A small image denoising autoencoder, trained from scratch: 1.07M parameters, decoder widths [32, 64, 64, 64].
Rows from block 7 of the encoder of a small image denoising autoencoder, named by matrix and row number. Each number is 128 + 32 x the weight over its row's rms, rounded and kept within 0 to 255. All counts start at 0. Numbers have three digits each.
After each channel's rows are labels from the 100 images, of 14976, where the channel reaches its highest value: "colour at peak" is the nearest of a few named colours to the mean colour under the peak; "peak at" is the part of the image that holds the peak. Only what is clearly more common there than usual is listed. The data: regions of photos with short descriptions (Visual Genome). In brackets: how many of the 100.
# conv: pointwise conv (encoder.blocks.7.conv.weight, 512x512x1x1), inputs 103-205

conv.215:195150112121154131076115115131113164150131128104057200128136166093114120125135147073164147150101125142125006113150117150110107121109160123138146126135110130077130124154129135143098131145134176143107120108121157113139180148091161152157177148133140041034149148155115151111126109103102150135114125091155142186085
colour at peak: pink (27)
peak at: bottom right (36); bottom centre (31)

conv.351:179063217127080144107177152128100129135081146127154109123132128116212119132188122151141167141128134131136194213152108108129119130139060100122119088131137125086094135161089172126134089105124067092113116166147169193089098135146101136125116112128131117111177137139135096091133162105135150138169145153128100119140
colour at peak: red (27)
peak at: centre (71)

conv.172:112092082143076194037137104100079190110127113135136128166140208133140105151047111105099101080141123121140127136115143108100037102140072132095129138175141122125086100113151141072160112194084102132157148073099137119135124132131162175089125120079186141099101157099170163133163121131126145139117128136061138107179
colour at peak: blue (36)
peak at: middle left (58)

conv.0:145150103154147147074118142138155166155141132148163093110133154149156119158144158119148163128169127115178139126180115150097116070125132129087150076056111106100138140173092121095097120150136117130086154150182110156125093168121138089138157087185106103102144128118059223115150084169077134127200102139162129097096
colour at peak: grey (69)
peak at: centre (57)

conv.400:130097121074139116185106118111091108116142112119127126125138034075081145118115096140146105143135191186150136120109124157162135099100079082152095087116117166126133165112140145142094161158158111078076160124115137120092155156155135189167152137107085129152143107117144119181150123150154093183084120101120151099120
colour at peak: white (31); pink (30)
peak at: top right (25)

conv.78:111122159137143140114192103115152133125086141084079114093091255099163142080166091143121145143088100178094085146116175096124152195161149131072138171189140156116148128066157162159114104110165069060164085245120121179117144135129217106161073130137144159128127132156128139047113172130178085119107127113108120118154
colour at peak: black (85)
peak at: centre (70)

conv.498:100135103120147143115156097070133151150141089107057238117087137122178078140085140115115176083099148090122145166130120163073120097125130179148086092155083143150157150173059073126126087144114100174091154107122136118156196141099148130059089130140096114125087117202182118160122120068160120110117131172137112097102
colour at peak: black (27)
peak at: bottom centre (30)

conv.290:103140169125104180158160162117156112125132129185139130087092116206206120075104159136126172101103190134146165147179171128122104153114134130154089145157142140120105138136076109160120107145090156081175111170146120120154147097125059104041118183125119122082153133219113154168137124149180158136117176092113104143124
colour at peak: pink (42)
peak at: centre (54)

conv.279:150131139095152115125105131074168141164120128175123145126186103127134125012136101148102132136168102141159134139101104113135181124241143138119105130062138070136095131150087146143147210138113154058078118137078126163133142000101111081122118117136145044110158189171120151174160131146153129175118115153218156134144
colour at peak: white (55); pink (31)
peak at: middle right (33)

conv.104:045152140193127101124166112139170108110084129150110122098152170035107074080130146144169156154134072124155140109092128147133255121155106073160118118091089138127144125135126120155054087114125106074141094111117081118173164099156093089079048114137100119196092153168149140107130098157097146132159154093185160084133
colour at peak: red (32)
peak at: top left (32)

conv.301:118139067087085132169105142123130222108137120106117130080084097145105133198118139172088187089122126131123053120161131147211106108112092111183092130105141119154082108098137153175136127147068170126122194114105149137120088164116166140146146147111174117114123158147112163135099119181101136099142123155105091103113
colour at peak: black (61)
peak at: bottom left (54)

conv.297:153119076110114137106157170116112121118111105149110139144137140107101163111155163155093140088123149000127135182099159174128082132152125107157132147122088146070151155113112124109157059158189215067153123185174146144112145130121032158215116181137157138141131118137099110135164111137233198106185119149137118188084
colour at peak: white (100)
peak at: top right (45)

conv.477:102114153169125080154132136050150140126128173092193128077123084127084137000133089109103080159143091126171095159125097125121178094203186068135139140036124126140187158147121147106136145178151109081128089137067092120133094000163156096149117132142110073141087068108133126110171093120159129170132102119199154147155
colour at peak: pink (31)
peak at: bottom centre (30)

conv.75:136105128135186146108114068071080166193110110154116103154156119170119184203073129134137130112142136100210137162117079108155151122088173105153159110126137128125107088146126126107159087133126124163148104197127138121152141132100093121109183143171188124091155114086145146089133111139137136144092079133108103098152
colour at peak: black (41)
peak at: middle left (36)